config.yaml
arch: "resnet"
model: "image classifier"
dataset: "microscope photos of single blood and bone marrow cells"
train_examples: 194171
image_size: 32
crop_scale_min: 1
horizontal_flip: true
translate: 0.06
cutout: 0.4
targets: ["cell type", "smear"]
num_classes: [17, 2]
norm: "groupnorm"
hidden_act: "relu"
weight_standardization: false
depths: [2, 4, 4]
kernel_size: 3
stem: "deep"
avg_pool_shortcut: true
widths: [48, 64, 96]
mixing: "mixup"
loss: "cross_entropy"
head_dropout: 0.1
init: "trunc_normal_002"
residual_init: "none"
optimizer: "adamw"
learning_rate: 0.0027
beta1: 0.9
beta2: 0.999
eps: 1e-06
max_grad_norm: 0.5
gradient_centralization: true
gradient_noise: 0.1
cautious_weight_decay: true
ema_decay: 0.999
max_steps: 16200
batch_size: 384
epochs: 32.0
lr_schedule: "wsd"
decay_fraction: 0.2
final_lr_fraction: 0.1
warmup_steps: 810
weight_decay: 0.03
Rows from block 6 of a small image classifier, named by matrix and row number. Rows with one number belong to one channel. Each number is 200 + 30 x the weight over its row's rms, rounded and kept within 0 to 999. All counts start at 0.
After each channel's rows are labels from the 100 images, of 14848, where the channel reaches its highest value: "top examples" is what is common among them. Only what is clearly more common there than usual is listed. The data: microscope photos of single blood and bone marrow cells.
# convs0: first 3x3 conv, stride 2 (model.blocks.6.convs.0.weight, 96x64x3x3, each kernel summed), inputs 0-63
# convs1: second 3x3 conv (model.blocks.6.convs.1.weight, 96x96x3x3, transposed, each kernel summed), outputs 0-95

convs0.29,191,172,228,230,159,210,198,145,218,239,178,184,224,216,192,212,179,254,152,198,198,221,212,177,218,210,207,200,185,276,222,213,191,267,263,198,167,176,179,160,202,239,153,232,164,178,254,191,168,191,153,195,198,218,154,243,215,170,221,194,167,213,210,217
convs1.29,228,207,212,206,212,250,211,191,202,200,219,190,226,201,213,153,269,203,217,255,215,198,219,208,159,216,177,184,241,157,187,135,264,208,239,201,196,216,192,247,195,225,191,228,171,223,199,226,260,160,207,212,160,233,173,190,225,191,253,153,234,252,239,210,217,249,210,231,235,212,185,198,212,205,198,250,209,216,244,206,234,221,170,245,160,225,174,160,203,255,201,204,212,236,253,165
top examples: cell type: segmented neutrophil

convs0.12,205,211,232,244,181,217,209,186,224,190,203,176,194,152,156,206,187,215,179,254,195,219,211,200,162,188,148,251,181,187,171,197,222,208,269,143,243,168,165,180,209,191,211,186,244,137,183,200,217,258,177,237,281,210,165,182,219,192,212,180,194,171,188,208
convs1.12,139,202,185,233,189,236,164,181,186,210,241,174,168,208,208,219,192,201,197,171,201,173,204,166,220,213,140,210,222,183,216,167,190,195,217,201,167,239,201,225,171,237,201,148,211,216,169,195,241,122,201,189,219,255,198,202,226,167,176,160,205,179,225,248,170,184,187,182,218,206,242,191,208,168,197,144,186,210,166,219,167,155,217,133,212,227,191,164,112,247,148,186,253,226,194,189
top examples: smear: peripheral blood; cell type: lymphocyte

convs0.76,197,272,195,154,140,168,225,271,172,187,215,162,196,217,163,222,173,180,183,210,273,196,175,222,238,144,171,201,219,179,197,203,173,200,214,210,184,173,223,240,227,181,177,236,192,162,130,195,168,219,205,198,225,208,218,204,217,207,235,188,172,172,161,206
convs1.76,207,207,192,229,195,208,128,242,261,232,174,217,156,185,204,170,189,251,209,190,197,242,167,230,223,207,229,229,215,222,137,224,206,104,194,208,169,148,203,229,205,131,191,230,187,256,241,188,245,201,235,158,187,193,180,177,180,171,256,169,191,179,213,232,205,186,163,200,217,178,207,208,182,198,209,228,198,245,183,249,214,199,228,208,233,188,222,245,209,218,199,167,153,196,206,215
top examples: cell type: artefact

convs0.20,207,164,235,199,212,252,162,194,216,256,209,209,219,197,174,180,209,196,204,234,192,192,221,275,215,231,210,213,150,167,158,200,177,197,210,141,164,169,192,195,152,179,243,203,210,185,112,139,201,208,224,226,209,202,203,239,204,230,234,188,191,176,170,158
convs1.20,167,196,202,202,219,190,201,233,201,206,199,173,174,226,169,230,149,253,190,189,164,165,171,198,223,163,170,216,208,191,208,213,166,177,207,236,174,182,193,177,145,218,220,172,168,205,191,240,194,126,206,176,233,208,187,250,204,215,198,163,206,166,234,262,165,199,199,160,213,183,178,242,135,215,189,150,186,185,157,152,187,163,212,161,210,155,192,162,165,242,194,129,269,225,217,198
top examples: smear: peripheral blood; cell type: lymphocyte

convs0.30,200,234,224,157,177,179,187,235,194,209,236,167,172,245,161,212,187,261,172,243,194,245,162,184,222,140,215,195,158,207,198,174,206,203,218,260,213,188,262,197,175,205,154,160,198,230,191,168,152,209,221,214,175,180,214,142,207,233,211,145,190,178,212,176
convs1.30,180,222,197,196,207,254,221,209,190,242,190,238,145,196,226,199,172,165,221,217,177,241,206,192,142,190,192,186,194,202,185,247,139,162,200,216,228,170,216,234,197,112,190,223,189,180,194,204,216,209,204,199,187,232,203,186,202,139,199,215,172,141,189,227,236,211,178,203,183,160,198,209,207,220,172,195,165,193,158,243,212,213,254,180,183,112,290,184,214,183,236,182,226,162,171,180
top examples: cell type: segmented neutrophil; cell type: band neutrophil

convs0.73,186,199,261,213,165,187,192,183,168,239,259,242,150,206,189,210,206,221,208,219,180,185,168,193,169,138,191,242,194,192,190,210,184,225,147,217,197,189,254,159,165,151,200,183,155,204,159,236,177,216,264,208,180,168,152,211,208,253,216,184,228,196,218,173
convs1.73,235,217,189,200,191,181,191,208,203,261,198,224,125,217,155,205,146,200,180,218,187,164,227,229,191,157,139,247,190,190,227,280,163,190,162,255,224,199,196,167,240,245,223,215,180,218,191,239,198,210,220,181,237,181,223,256,160,187,220,234,183,240,251,167,186,113,202,224,217,198,198,224,170,172,188,182,192,194,169,190,162,224,199,205,201,188,219,211,221,197,203,162,181,234,162,190
top examples: cell type: lymphocyte; cell type: band neutrophil

convs0.38,176,239,191,196,215,180,183,298,182,244,224,186,197,195,174,187,188,195,223,125,237,167,194,236,209,227,237,196,191,205,143,182,224,235,220,230,214,176,197,189,194,243,134,273,215,147,201,214,156,214,190,222,186,233,206,195,165,183,208,184,194,199,213,199
convs1.38,144,215,224,205,244,146,222,210,174,151,234,193,181,182,225,194,268,176,204,205,200,189,177,250,180,200,225,204,155,172,218,200,213,129,215,204,176,167,181,214,189,149,174,157,235,202,183,181,219,222,251,203,229,186,156,196,203,216,222,169,183,214,174,204,217,226,142,217,256,107,189,246,155,145,218,200,169,216,191,176,224,244,199,174,155,195,231,215,218,198,202,200,204,213,158,207
top examples: cell type: artefact

convs0.28,189,172,226,144,209,164,200,224,202,220,250,188,175,256,185,176,222,268,186,147,239,187,176,176,227,206,182,246,205,173,215,184,186,181,238,177,224,179,260,206,189,217,230,204,227,212,167,215,197,194,251,199,126,164,148,192,147,171,165,204,201,183,195,198
convs1.28,217,174,171,228,177,242,171,208,147,214,255,170,164,194,218,200,166,259,229,169,166,173,188,241,233,184,233,177,174,199,223,238,168,176,228,210,225,184,178,229,252,220,186,203,190,191,205,194,136,227,234,165,163,191,186,198,187,234,186,265,210,180,195,245,190,210,168,166,208,183,221,174,203,225,193,221,182,169,171,185,194,161,248,142,220,188,182,222,288,223,165,195,214,185,126,195
top examples: cell type: promyelocyte; cell type: myelocyte

convs0.61,198,173,157,166,151,175,178,176,161,197,135,185,150,221,221,179,221,181,230,188,213,191,199,201,236,168,178,205,213,200,210,245,184,196,254,177,282,156,246,189,199,206,205,224,252,141,185,200,213,222,175,237,172,225,199,207,163,212,202,252,206,232,164,223
convs1.61,213,176,238,208,156,198,184,192,178,202,158,220,183,202,220,194,186,194,216,214,212,167,210,130,172,180,187,168,249,161,215,240,134,167,227,178,172,185,175,153,199,247,191,189,189,188,228,220,148,260,202,164,200,219,227,129,212,239,155,233,232,194,246,156,239,218,195,182,225,169,245,197,201,180,252,207,249,200,237,194,195,188,113,185,210,177,221,210,187,205,222,188,245,214,209,223
top examples: cell type: promyelocyte; cell type: myelocyte

convs0.6,191,186,230,240,227,171,182,252,181,233,211,174,201,137,230,179,188,165,190,230,194,180,179,210,159,225,202,161,237,220,141,199,178,258,201,155,202,170,192,252,218,181,209,224,191,221,192,236,155,219,222,217,181,144,254,175,194,204,165,194,176,262,213,163
convs1.6,231,204,231,198,253,141,236,201,181,200,166,206,170,260,188,239,183,213,173,182,187,213,242,208,262,243,197,164,181,192,199,163,177,137,195,189,174,206,183,150,215,162,243,150,197,162,185,223,196,190,186,195,251,187,162,191,228,221,182,171,220,148,208,151,199,177,202,210,230,201,198,197,196,155,222,177,231,272,252,195,170,244,171,160,192,187,229,239,209,202,174,223,243,168,184,244
top examples: cell type: lymphocyte; cell type: artefact

convs0.87,163,223,228,188,191,218,192,137,229,195,214,195,191,243,135,203,183,229,161,161,168,188,171,181,250,210,155,192,214,205,273,213,211,191,209,187,154,202,193,174,200,202,178,197,187,228,260,242,234,202,204,137,170,278,208,213,172,189,241,213,219,182,214,188
convs1.87,228,179,199,151,236,266,157,221,192,218,188,220,240,188,217,106,210,202,169,183,165,205,195,286,241,178,188,202,157,233,179,135,200,191,194,135,189,222,193,216,195,200,186,210,183,167,194,181,176,144,167,194,248,169,145,199,224,175,190,201,206,162,179,194,235,187,149,235,214,173,183,244,264,210,205,215,180,207,222,216,214,204,220,227,179,185,159,210,212,196,220,203,156,182,209,170
top examples: smear: peripheral blood

convs0.54,178,212,180,171,171,199,130,222,169,178,246,221,195,170,215,194,247,162,253,198,209,169,193,196,208,233,231,203,164,241,230,197,115,221,183,212,184,210,190,170,205,189,169,182,207,230,163,243,223,153,242,273,171,177,204,207,229,224,218,185,233,178,220,220
convs1.54,129,178,160,195,223,204,219,217,158,206,204,178,153,268,242,205,203,188,199,258,248,151,157,165,162,228,193,193,190,146,179,272,179,181,232,235,223,165,197,219,175,196,161,196,193,183,201,151,238,191,219,207,185,163,149,232,177,171,231,203,162,206,200,171,158,150,207,174,123,222,225,215,180,156,203,206,182,159,168,217,200,180,196,240,189,183,207,186,189,185,225,163,201,191,187,198
top examples: cell type: artefact

convs0.33,144,218,188,179,157,186,240,210,207,215,221,224,137,159,206,161,193,211,176,183,269,206,186,258,170,199,180,219,170,219,184,228,201,237,184,205,179,212,260,255,165,204,166,203,203,197,130,216,231,174,167,180,253,210,196,254,171,180,209,214,213,185,183,184
convs1.33,233,213,194,201,212,178,209,221,215,226,188,199,195,171,204,191,180,201,202,183,206,156,197,166,192,200,208,243,195,165,201,227,216,154,209,211,138,220,186,169,230,172,221,231,234,201,254,191,182,221,180,209,248,209,206,232,232,158,266,206,129,107,199,208,222,173,158,231,204,191,185,165,192,218,160,169,181,192,162,158,208,230,226,158,212,214,210,225,255,275,205,243,171,137,173,181
top examples: cell type: artefact

convs0.26,150,137,213,184,179,231,201,155,230,178,226,177,164,147,173,176,237,154,194,197,231,208,201,205,208,219,181,265,213,208,193,183,211,187,167,183,217,234,210,173,192,229,215,173,227,205,223,204,290,172,182,164,161,184,237,159,195,256,258,187,205,191,200,189
convs1.26,156,225,140,192,199,182,161,195,196,189,197,155,210,211,187,202,159,156,228,194,247,171,194,168,203,186,213,211,203,207,180,182,188,188,225,141,201,192,165,161,244,255,169,150,187,150,198,161,181,169,166,205,199,202,174,225,162,184,191,189,176,146,125,168,225,211,195,217,177,211,167,200,190,201,133,189,187,197,176,134,222,205,126,209,180,179,145,217,209,186,214,179,170,130,175,206
top examples: smear: peripheral blood; cell type: platelet; cell type: lymphocyte

convs0.50,203,164,194,166,212,197,208,139,191,182,173,223,156,162,202,185,206,221,159,198,187,210,232,203,225,240,211,259,211,194,243,234,205,247,182,199,206,183,267,179,258,209,232,144,213,212,205,191,199,158,175,222,209,197,115,188,173,196,210,236,145,226,225,230
convs1.50,236,205,270,236,245,157,196,179,218,238,234,204,202,182,201,209,217,186,207,212,223,204,234,225,126,182,184,173,259,149,171,150,193,207,206,193,198,190,277,215,225,229,186,192,214,202,250,156,236,194,228,218,143,180,190,160,229,225,219,209,232,207,228,173,213,216,253,203,240,239,198,158,233,199,213,239,249,259,259,191,189,186,199,231,238,229,180,199,191,207,228,211,210,181,213,171
top examples: smear: peripheral blood; cell type: lymphocyte; cell type: erythroblast

convs0.21,235,237,183,189,220,232,205,244,229,177,210,203,210,248,149,186,174,208,160,232,170,223,170,243,179,226,193,201,230,205,197,161,209,229,188,143,148,211,191,218,155,212,184,129,196,224,153,165,218,170,136,199,223,218,192,229,201,171,154,213,156,182,234,175
convs1.21,239,185,242,197,224,170,173,184,217,183,210,166,197,222,241,185,186,244,173,187,172,226,202,199,229,198,228,221,219,150,159,193,174,165,191,169,177,163,223,210,182,168,191,170,175,138,194,213,242,169,121,177,181,182,192,237,198,158,206,220,194,171,207,227,190,233,192,174,195,209,146,200,203,219,222,169,142,193,219,178,144,187,195,182,255,143,121,188,162,228,162,186,202,139,186,155
top examples: smear: peripheral blood

convs0.80,243,226,199,174,204,152,159,238,185,224,217,201,210,220,189,204,235,231,140,194,175,188,160,148,139,173,168,180,187,201,181,181,196,235,212,187,214,180,235,250,227,239,173,164,177,225,183,191,137,238,206,167,201,163,216,228,209,132,211,185,236,153,217,213
convs1.80,215,207,190,209,228,204,191,200,202,206,203,164,166,161,179,223,206,180,150,258,248,208,224,188,204,221,199,173,214,168,221,174,144,215,245,253,185,229,273,226,264,147,196,240,208,209,185,187,228,171,227,233,176,200,207,194,178,197,179,245,232,191,242,233,167,155,208,238,270,200,204,140,155,192,217,236,198,170,199,250,203,221,243,207,218,173,218,166,205,233,200,215,252,167,159,194
top examples: cell type: segmented neutrophil; smear: peripheral blood; cell type: band neutrophil