From a checkpoint of a small image classifier: held-out accuracy 94%.
Rows from block 6 of a small image classifier, named by matrix and row number. Rows with one number belong to one channel. Each number is 500 + 50 x the weight over its row's rms, rounded and kept within 0 to 999. All counts start at 0. Numbers have three digits each. After the name is the row's rms in percent of the matrix's.
After each channel's rows are labels from the 100 images, of 14848, where the channel reaches its highest value: "colour at peak" is the nearest of a few named colours to the mean colour under the peak. Only what is clearly more common there than usual is listed. The data: microscope photos of single blood and bone marrow cells. In brackets: how many of the 100.
# convs0: first 3x3 conv, stride 2 (model.blocks.6.convs.0.weight, 96x64x3x3, each kernel summed), inputs 0-63
# convs1: second 3x3 conv (model.blocks.6.convs.1.weight, 96x96x3x3, transposed, each kernel summed), outputs 0-95

convs0.95 116:405451519476560470609628497503455545524544487520452523468394584448518516531500484547512505426470545427580439488469546517497484525504443405464475467548555567568418499414539457464464490509485493
convs1.95 135:532595531543503414610511464465493601563481510498508464518454502526445505482441553509463440486471578468641321532503428530485472540562521485434572456488457562523484472447511568492536561347523539567557480509522455488512526488446517463489494518527426557456529521476459538484495470488476473563
colour at peak: purple (67)

convs0.91 111:542429484583508509510479576538498430472551516486558482496507437540517374473442526559570417550483456451508499483472547580465498493501454481532550605483456399548618493517427476535470445533499416
convs1.91 103:596434473475517486493544431509545481477435543402399561477421488464462473539505523437452465495460535427417531489471501484498452421500387456466458451498465435493583546506407500461541479555435516490489453464505477435481481481498441449506538490578580557532495415544392470515525491379459531394
colour at peak: blue (53)

convs0.60 096:493508508526508519512396538436487487502528513522591454518419514478500491488595449510398535540545412459422399602507494507522542506507521470640526432460464422494473564511492539458495480603456473
convs1.60 090:467507427481455655418591513579495459496510475456503539535508500483460516512528466427556512521572474628478438468434473511477486462458567505546545497428447442533530571417559495458521531492420500494451541518480468519537542453519508488510572476465473345629432472540509486549484486585499446471
colour at peak: pink (57)

convs0.89 090:488536515452540558556469533541599430504543529459456597480451485561407567526489450498471521501447545422592412556465539535505517548456522558452508523431596492469495471488542457407424500507402503
convs1.89 096:498570573445518476521576517533455507445469515493503490467565463466475507534416496431454488511504427495604452547487511553539457504575548464518453579533559530454471491460522502420587504391508547517547548544471470541497617578415493565468452547489447620450574433524508645540493469466459491501
colour at peak: purple (73)

convs0.9 105:571553508491492436490558442473436424522511509529455428428473524484482461483437535492546570380564478584524441426439469570487508480458474511471501511566412520510481626466541470582482493435541426
convs1.9 098:597503542520484427570522457457517389405443540547477510493544569550540501546620515433564523461465488486469492449441518540521442505531481469468432523461615532533478509418517438548458517458471499471495448578556508435503299461483490500536523501494501497538480494487512595442470474514402527507
colour at peak: purple (64)

convs0.59 099:451453537552551474511478531528467500397480505517610484527445493526372503512451598532502461472436504575518462524544448504356531527495478497512463563455475601466468529531441568447474443476584498
convs1.59 090:500475499477405432517496456409415516369538390589428533468431481447504478541402553483471524526587429422498487491442481427536471507446560503451513435480423496402471514521512527454467494471458484533520446458529477386488466529509519471441433461441514455433571421487532526499503416482441490489
colour at peak: purple (46); blue (37)

convs0.83 089:586553531451435501510467517465537415453438448475523506465527559470557524445578450482494595483508382476472515601494479544455435445536508557511548488466640538439489448512527487548538443426448507
convs1.83 095:386486482509501503424535533563545476448454506444582441562597489509546513498573509559555513495442487483463527621455526544465528474564494555497573539461563434433517516482421394626488494565451568458534568547466525515473508539542569508584481509544479495514506505515465435482549454506591610457
colour at peak: purple (67); blue (26)

convs0.4 118:503581529478445470437508476487459601438564491524545491445482538423476530432539460495513469371497469575556423564468546439413508543491579495565550489500433549532515518538539560457448495428544415
convs1.4 107:524514539537498333532508466420516422365415500591521483425454530552466565510530455509481530543501484574448459465491508494462492523538516602492566541517489585485441474444537509447449486579522530437465512443528535453516414432454492541438613500359502492504543507508542524475456483502523520470
colour at peak: black (39); blue (34)

convs0.45 103:564500450428549578579546548443555528501475451531444594557492505483497492582507464473358549497585501505480499471454457480547505460443445434450435538471495405502435480501490377505487512526565518
convs1.45 105:423522496490545537520554609484506472571422494464502484494516434519629480498498411486577485524472455407542549505615581442575495583507447440540476498465538538459501540419493486508557576381529511495600463573547512521465527563486490464508424576531510566441450485466450495560521492552494570483
colour at peak: blue (32); black (29)

convs0.81 104:465477447515438450520484439562425481451451571477475509550497604479476427541524575558511503478437501622499423504508431527494565504523562467493476580452588486492541466404448502488601405511512477
convs1.81 097:382465575432506486472464524511466464492395451572463501513462478464497458561482545384503559521556413513574488568506513458530477508436460517480460513444442524444498523470525562466580516400460448546512389594565414458430486486454469454515429404533489473481539414505526481596454525497451503529
colour at peak: pink (73)

convs0.15 086:468470539527499461499472450516557554551468507449401470494592472459503472416467473498498465466407511568437462539505468482471493506504528524588605409536570524546483425491392525416475587513593450
convs1.15 100:499558431485506546438480455593461528440521557490531481405461484493497554457570462603459582412510542560541537438509514485516490425458479488516461608453506427540513515532482490548565504444496505496531486490460628537479502532484577426541418497467415450512640492453604467554524508517461584507
colour at peak: blue (42)

convs0.47 083:525441469413505561487533570462658453444545487477506457423544611495543468482474487537487527491450503508583489573545552449534506526418489517436524453453465410446533486546461474513456540479598548
convs1.47 086:530476513528613529460477595560521481536547426497516510458546450576599543567558406566529527515460474499531516538450496484604579503476505454552445502533533516460547510499561592501514517524539521496521499469590585561465568507535485544493572575373548569490410520526510395504546579444509474475
colour at peak: pink (67)

convs0.35 098:465518473474369553489572521571562494418479487526483571445604526622531489420499476490492516442456443492545523546443484531539477488468525545558482446471621486487492447454543559465428562471524444
convs1.35 089:504560489522489463610437587579503509439449463558579423509528581511563448456506472523475477433515545545512532499530545584392453531607522473569492550458457578521457436499444509483503550593494507478502583499517560516509578474451403571536573534543489543575423509541467401461487514469491552506
colour at peak: purple (62)

convs0.66 119:562491485523531526531419479428355574561451479506491442490548407469517442475541436481508530441533568495451484519482507414548502519610487445462558523499469518442431451491456598451424543507560512
convs1.66 110:512489513575520442457557519510525508616493438471589518420399419464530498484520520549286530500455542467503490528536546459490495548506542504534383443499545473482450548437567493559512531504561458445450536487466530587437555443530505484488519473431530522543541537551500454427458514466539455426
colour at peak: black (31)

convs0.2 096:481457462518516513507455464563469479473426503501422469615516571561474449548525522532588571342430493604500429472525473499469553566520532485465542519441530480512474452515444454467572444523518579
convs1.2 094:424526540513493358548495505460447487524441504638511474474495557521425489576493517454595436518424497475574527483422518473523421443498382527530456495455497461524429515399505518491463536483462501586460509473444519527447520523482507425541503503501408443474611478424495539579452531511412532530
colour at peak: blue (45)

convs0.39 093:537566533535450502499501503482590535412518488519420471479490504456535533541476485506398612466465552455508478443524587536406561532537414491492554476458624493630463514488501497432471455479559510
convs1.39 102:577541469481521456623559540538481530423518451502398458542519456529547597445518511537467540552517577536519578509540485546521479602560481527533553458543451523489497519474525444512525486457507573538536537588596480537539553577525362451558503504551579560467457602556539512421455477495545517519
colour at peak: black (48); blue (34)

convs0.55 108:451509651540527498495460578506484520524485492504544464470437468503449458375503449500495469544479548502528477636540592477512416427462565556555574467501474522481564507521452538486439459531419456
convs1.55 085:500449525382533534473518438512435602499574482534527626481468496472511587503534479520445516505502561569482566524404508453507535401419534555506434589488497453493558560450449523473549427528448560482432505428451507442489513401467546550492525436475426434535430476396513493537490476486551551517
colour at peak: blue (37)

convs0.24 096:475538614530552465462628398509491508544551550471548434468449459505471500549540507520484488472425501468635523545504569549469475395456505474522471469527482601528533433445466541474493486581516456
convs1.24 096:555489571521518376557370458426512598550552453498476476540484549543507538506495485510495440464527659530442507572530396593505554444443550515455479525470491535579586519500501563489461522498493469459561546488530458423530550445523572494461535482544558503487423556484450517447506565443449501517
colour at peak: purple (54)

convs0.34 091:566564509523547493465460539409526494551590480520482505438545506517534537567438453519317512501562418518439506453433548542465520525497492383481491550455518480495470557449517561474431468456487441
convs1.34 082:449489458429539471457474527480448432569517518395447488501573482594542565497482532495551497513584513568497548481549494624540482586511541536452467562514397549410586537535637426523459464548479500461554522580456490447555478513526549504488412541532555523518540517489447519449545490565570552484
colour at peak: black (27)

convs0.44 104:454508452467518479493626501485573420523406512454497458527508592498523448558543476531520465523458479464484544507455423538512570569545546341494499451554489607520416544474512470469495570524459529
convs1.44 096:468465482540494599572444526455468516446505589418549448496530587459518487552438636507506517463541544524494504418533490519438513546486538524468449506483506540519473464558436563438430502594529385563504506512479504554623561478514436594533509541488510427482481523496465384412459468463573482506
colour at peak: purple (65)

convs0.23 090:440511445481514420446542437501574534516458484465541464488511501455352526510562494546506564498488518488507428495434410537506552412477503453522579531605532531483537560400522490536423544461540414
convs1.23 096:517525451494482594463507565560429512518643472433453584513491589466500462520534552472400481555520498542529582491444440624510429477469586415431459567392559475533497571585483527496542477432453470468452480545447482468523436521500413479485481494499463539526524514514531576495459548509487532433
colour at peak: purple (45)

convs0.58 099:590465587513514458488404411417527531545489484536475549476484414495479478491463403444494426471524492461518472545487486562530523500563446414538643521491389498495425474477577532525489509505493567
convs1.58 108:521463547501473567483524560435520424560442477457531458518520542526564503420535546452509457555505486496493595516519636575508560579620504515541561497449512531405404525500579605545528507586553494439564503565534529537401497571475538492500505530499501534491512601498545518415489509495533543428
colour at peak: black (37)

convs0.69 088:556432409477424529500393489478440481446471522462529402621483468497492563500504529510474523628564407466562523529445470593524502470553538551565526493489468490516465559588489494523533545505444489
convs1.69 104:409462411530412653409486527515491516545563599392538517476526478461463385522504514470547523523561466528399475521453453491461485524430527423540513473517501403482518496485482484589494532494500403554466443493524493579548553549560554550477533527499524429583437484526494440526508460519455488456
colour at peak: pink (67)

convs0.36 085:469476508502552485483409420415554519529424532478458529571510531451516616522538557473462518539517509507530409513478412474504507548448468503560551386497446499506427564360486462514484545472583515
convs1.36 089:490495477407413632458506415522432481499544539543488584462382464512589447538477473531448506450454459519496434466480518514482480426414475598537519546479549438526606487534563485394540498458520395491520484509437524571503474523466433510446473512436433457486495507533512442482499475556534394534
colour at peak: purple (56)

convs0.85 102:402394510508554476541526528512593374558552530443609426527542546561520483491531493510542417454433524436544480522523483508528456542450588432494456464512453411506517478487515547524428515509444472
convs1.85 110:456533497542527392473420468459573476481381432480438522526525554443395496628535508400541441512492563508555517517499430545530531516386524452525414506488477552504493535491481506426469436440451538581478481533480453474501457476448451524446522444428478519470458516391434581483558572481497510517
colour at peak: purple (58); blue (37)

convs0.11 114:535440483476474517447475503553504474464458492495547494433533561456626536389464480531525435710520462450485514542453457545464533540541518470508561522434448546517472493583489510555496466501491559
convs1.11 122:493417509533465696401497486483516469609560590370450453514407481529536448523432543529490606526501563474406470515524459560475440501518470509476532458518435423530533445562492488523486505503524536543531545493435554515536536568570501572507510520478480493523422503458493456472518422495538515485
colour at peak: purple (58); blue (25)