{
  "kernel_size": 3,
  "residual_init": "none",
  "gradient_noise": 0.1,
  "batch_size": 384
}
Rows from block 4 of a small image classifier, named by matrix and row number. Rows with one number belong to one channel. Each number is 500 + 50 x the weight over its row's rms, rounded and kept within 0 to 999. All counts start at 0. Numbers have three digits each.
After each channel's rows are labels from the 100 images, of 14848, where the channel reaches its highest value: "responds to" is what is common among them; "patch colour" is the nearest of a few named colours to the mean colour under the peak. Only what is clearly more common there than usual is listed. The data: microscope photos of single blood and bone marrow cells.
# convs0: first 3x3 conv (model.blocks.4.convs.0.weight, 64x64x3x3, each kernel summed), inputs 0-63
# convs1: second 3x3 conv (model.blocks.4.convs.1.weight, 64x64x3x3, transposed, each kernel summed), outputs 0-63

convs0.39:510478558487547559386438600432571460459439552564462555592577526489552571570469480450486413513463513487531465479530546487433488487444542445528466471527524543427512401500456412495516527462541475
convs1.39:460493494443553520452498513476555376452503517509566519472515552518500533492606534474523541461469440512426590487563487472393473506452563537582498432448514634474542422547475464520405507449467508
responds to: cell type: lymphocyte
patch colour: blue; black

convs0.34:494447500509446402423413395409610527580572483457529540461604502483451472529494510476510404508489517493531475528466525505498475498518474440548520557482480532415549427541482476600567469495438537
convs1.34:484461548517495496463466557560503522472535386502577452478442438517455526446482367485492460460455528432486500431445534466472532569561552429534502503460454440450566408559491504505400432465437437
responds to: cell type: erythroblast
patch colour: black; blue

convs0.46:562497531436583526456467418454600483518512488474533490595475529427518484544523566312435522489502466524504439399563477517520523537504555436451539452505530543420493457533498490509536490516428502
convs1.46:457536553406532509546468536427493426427532533476425404528512550635515500519465489577428487486413446568524525570500514504523470453444531528469450484528499532500546551419440603523519570544510548
responds to: cell type: lymphocyte; smear: peripheral blood
patch colour: blue; black

convs0.23:503541542520568516457534546370456526554521551495417516553438480392530575471560552550449502507509542494522486489604447535508552382570514478525477546424464547462503480524516432438466403490458504
convs1.23:615537459489481431477497535531476501491538463511396475541512499578496422541494550546519495481518496584457518585566548523407455398465527533461441544452599548449568506413492480432525496575476560
responds to: cell type: erythroblast
patch colour: black; blue

convs0.41:424422488456543502431579492491443495536422477391415588502475585523557486424499517425469537491477520488514499506425496542483578504594491440525493446478471452469521588462550502643486508514512513
convs1.41:506553506524447441534433632482551450512492597498476451476552541494594542534594479565589492548467529592544559573428520556446505526498477533457484522546491531487587517456466501444505609536499497
responds to: smear: peripheral blood
patch colour: purple

convs0.47:493545474519544434510507491474494437496547392501473465528543566428492504437564443487477389489395573533548526564497509587533403411547543451475505470496539541539474432528411513454530470569418497
convs1.47:526465456571539499468554530509501466498466417591502428588515513575522463499549518488378519486483465499515569565424445558586473484468540526499498536434434525470496466489570475528443593443597400
responds to: cell type: erythroblast
patch colour: black

convs0.30:604509539447496531517478543567481462489404443485535460524562633483512527502597513505498549487551477575455408493464532409519531482527451512549515551552541388441437540554568453412515489507501488
convs1.30:481502576476486524491496557465491471496476482521512542424503481513521525397509387496510446453488453478507359516510457468564474547663431523518541478508428570587440462551523507528517488492559402
responds to: smear: peripheral blood; cell type: platelet
patch colour: purple

convs0.22:510463448511474575470474472402454477538493520491435448485450566502552600478562512494479416549549562412644544562405519488542546445542482429483450519458531445494470474440500535569538471445456477
convs1.22:532566436514474475554472510467483456548522470508467426557508576604530503545596538432508538486473568462508508487471557539513492437473500475482502560467533564450587408528454451483375510394453602
responds to: cell type: erythroblast
patch colour: black; blue

convs0.20:531491511505455557446491524384477476556396513633474495529558478399449546468478553506410530557524547559478469495537446550472575495486481464525530476423480541509544504525475579615525421492518440
convs1.20:509481554477425507490481415470397486486428475472553457525462526481463544506466669652477545449550482464489450505531536402471500479594492432475446567512521507486569511497495468533533538524454470
responds to: cell type: erythroblast
patch colour: black

convs0.7:478436552499518445601502500471484524535578415410417541499490504562521464535536570573459430545504492418455544426515520520445417468560538443565539490419459491574524394536524517474496468576469524
convs1.7:467439529586537474365511456517430559542436473454430539408477530414485473459532474427548494442478511478477506424494414491546470540605431488532446480535498455469462482546525504496619474515528439
responds to: cell type: lymphocyte
patch colour: blue; black

convs0.36:490495474509509562483492455428411589436464538493470528596447427524540442542499491477500491518552522476436552529503509539354512549566421501506582498452597467491478521451548572514600452540473569
convs1.36:417489446535466576516468456477502464486512546518467484475505536472501543482547482507662537486474493534439495474511449507356485523499458548480549573613522599397439518423556523509487542440469470
responds to: cell type: lymphocyte
patch colour: blue; black

convs0.19:523550450590516508495461523568507516558511416554521390449496499428462439488500402512536453563518451431438443426445543504522422540524526433439531511508534553499457601469581542554438489476456435
convs1.19:550562396404526486490551517539579489573525521496508406572533627552469499484514432493530476528437503535535509529533568553622503483447478515461492532530534403526494530507419520491393499457476546
responds to: cell type: erythroblast
patch colour: blue

convs0.5:508559550478538444484461552487393534451516532467472498559512423533506549445586575412495435504545495455523499579536464453476600446478522562467562450433415568556578501465531526539490402477490554
convs1.5:457496507555525415473515488535392504543495470423494535459443505415506514601563475493502552537482564506502496533492464427467562554519426521507528449544588487403583502488557554467590515493363457
responds to: cell type: lymphocyte
patch colour: blue

convs0.17:506418426489432595446489447453505522489437439555468520562494477555521511474437548465538468548490450543403542542499444479608534488538501507588518528545448451533463555507532576613493493459436401
convs1.17:445533420474481489520453460444458470459529563449517473544489539486462555534412593584531500461493501443471491384542473545552495523593516435390492547532546493424545572384532455476424477478497482
responds to: cell type: erythroblast
patch colour: black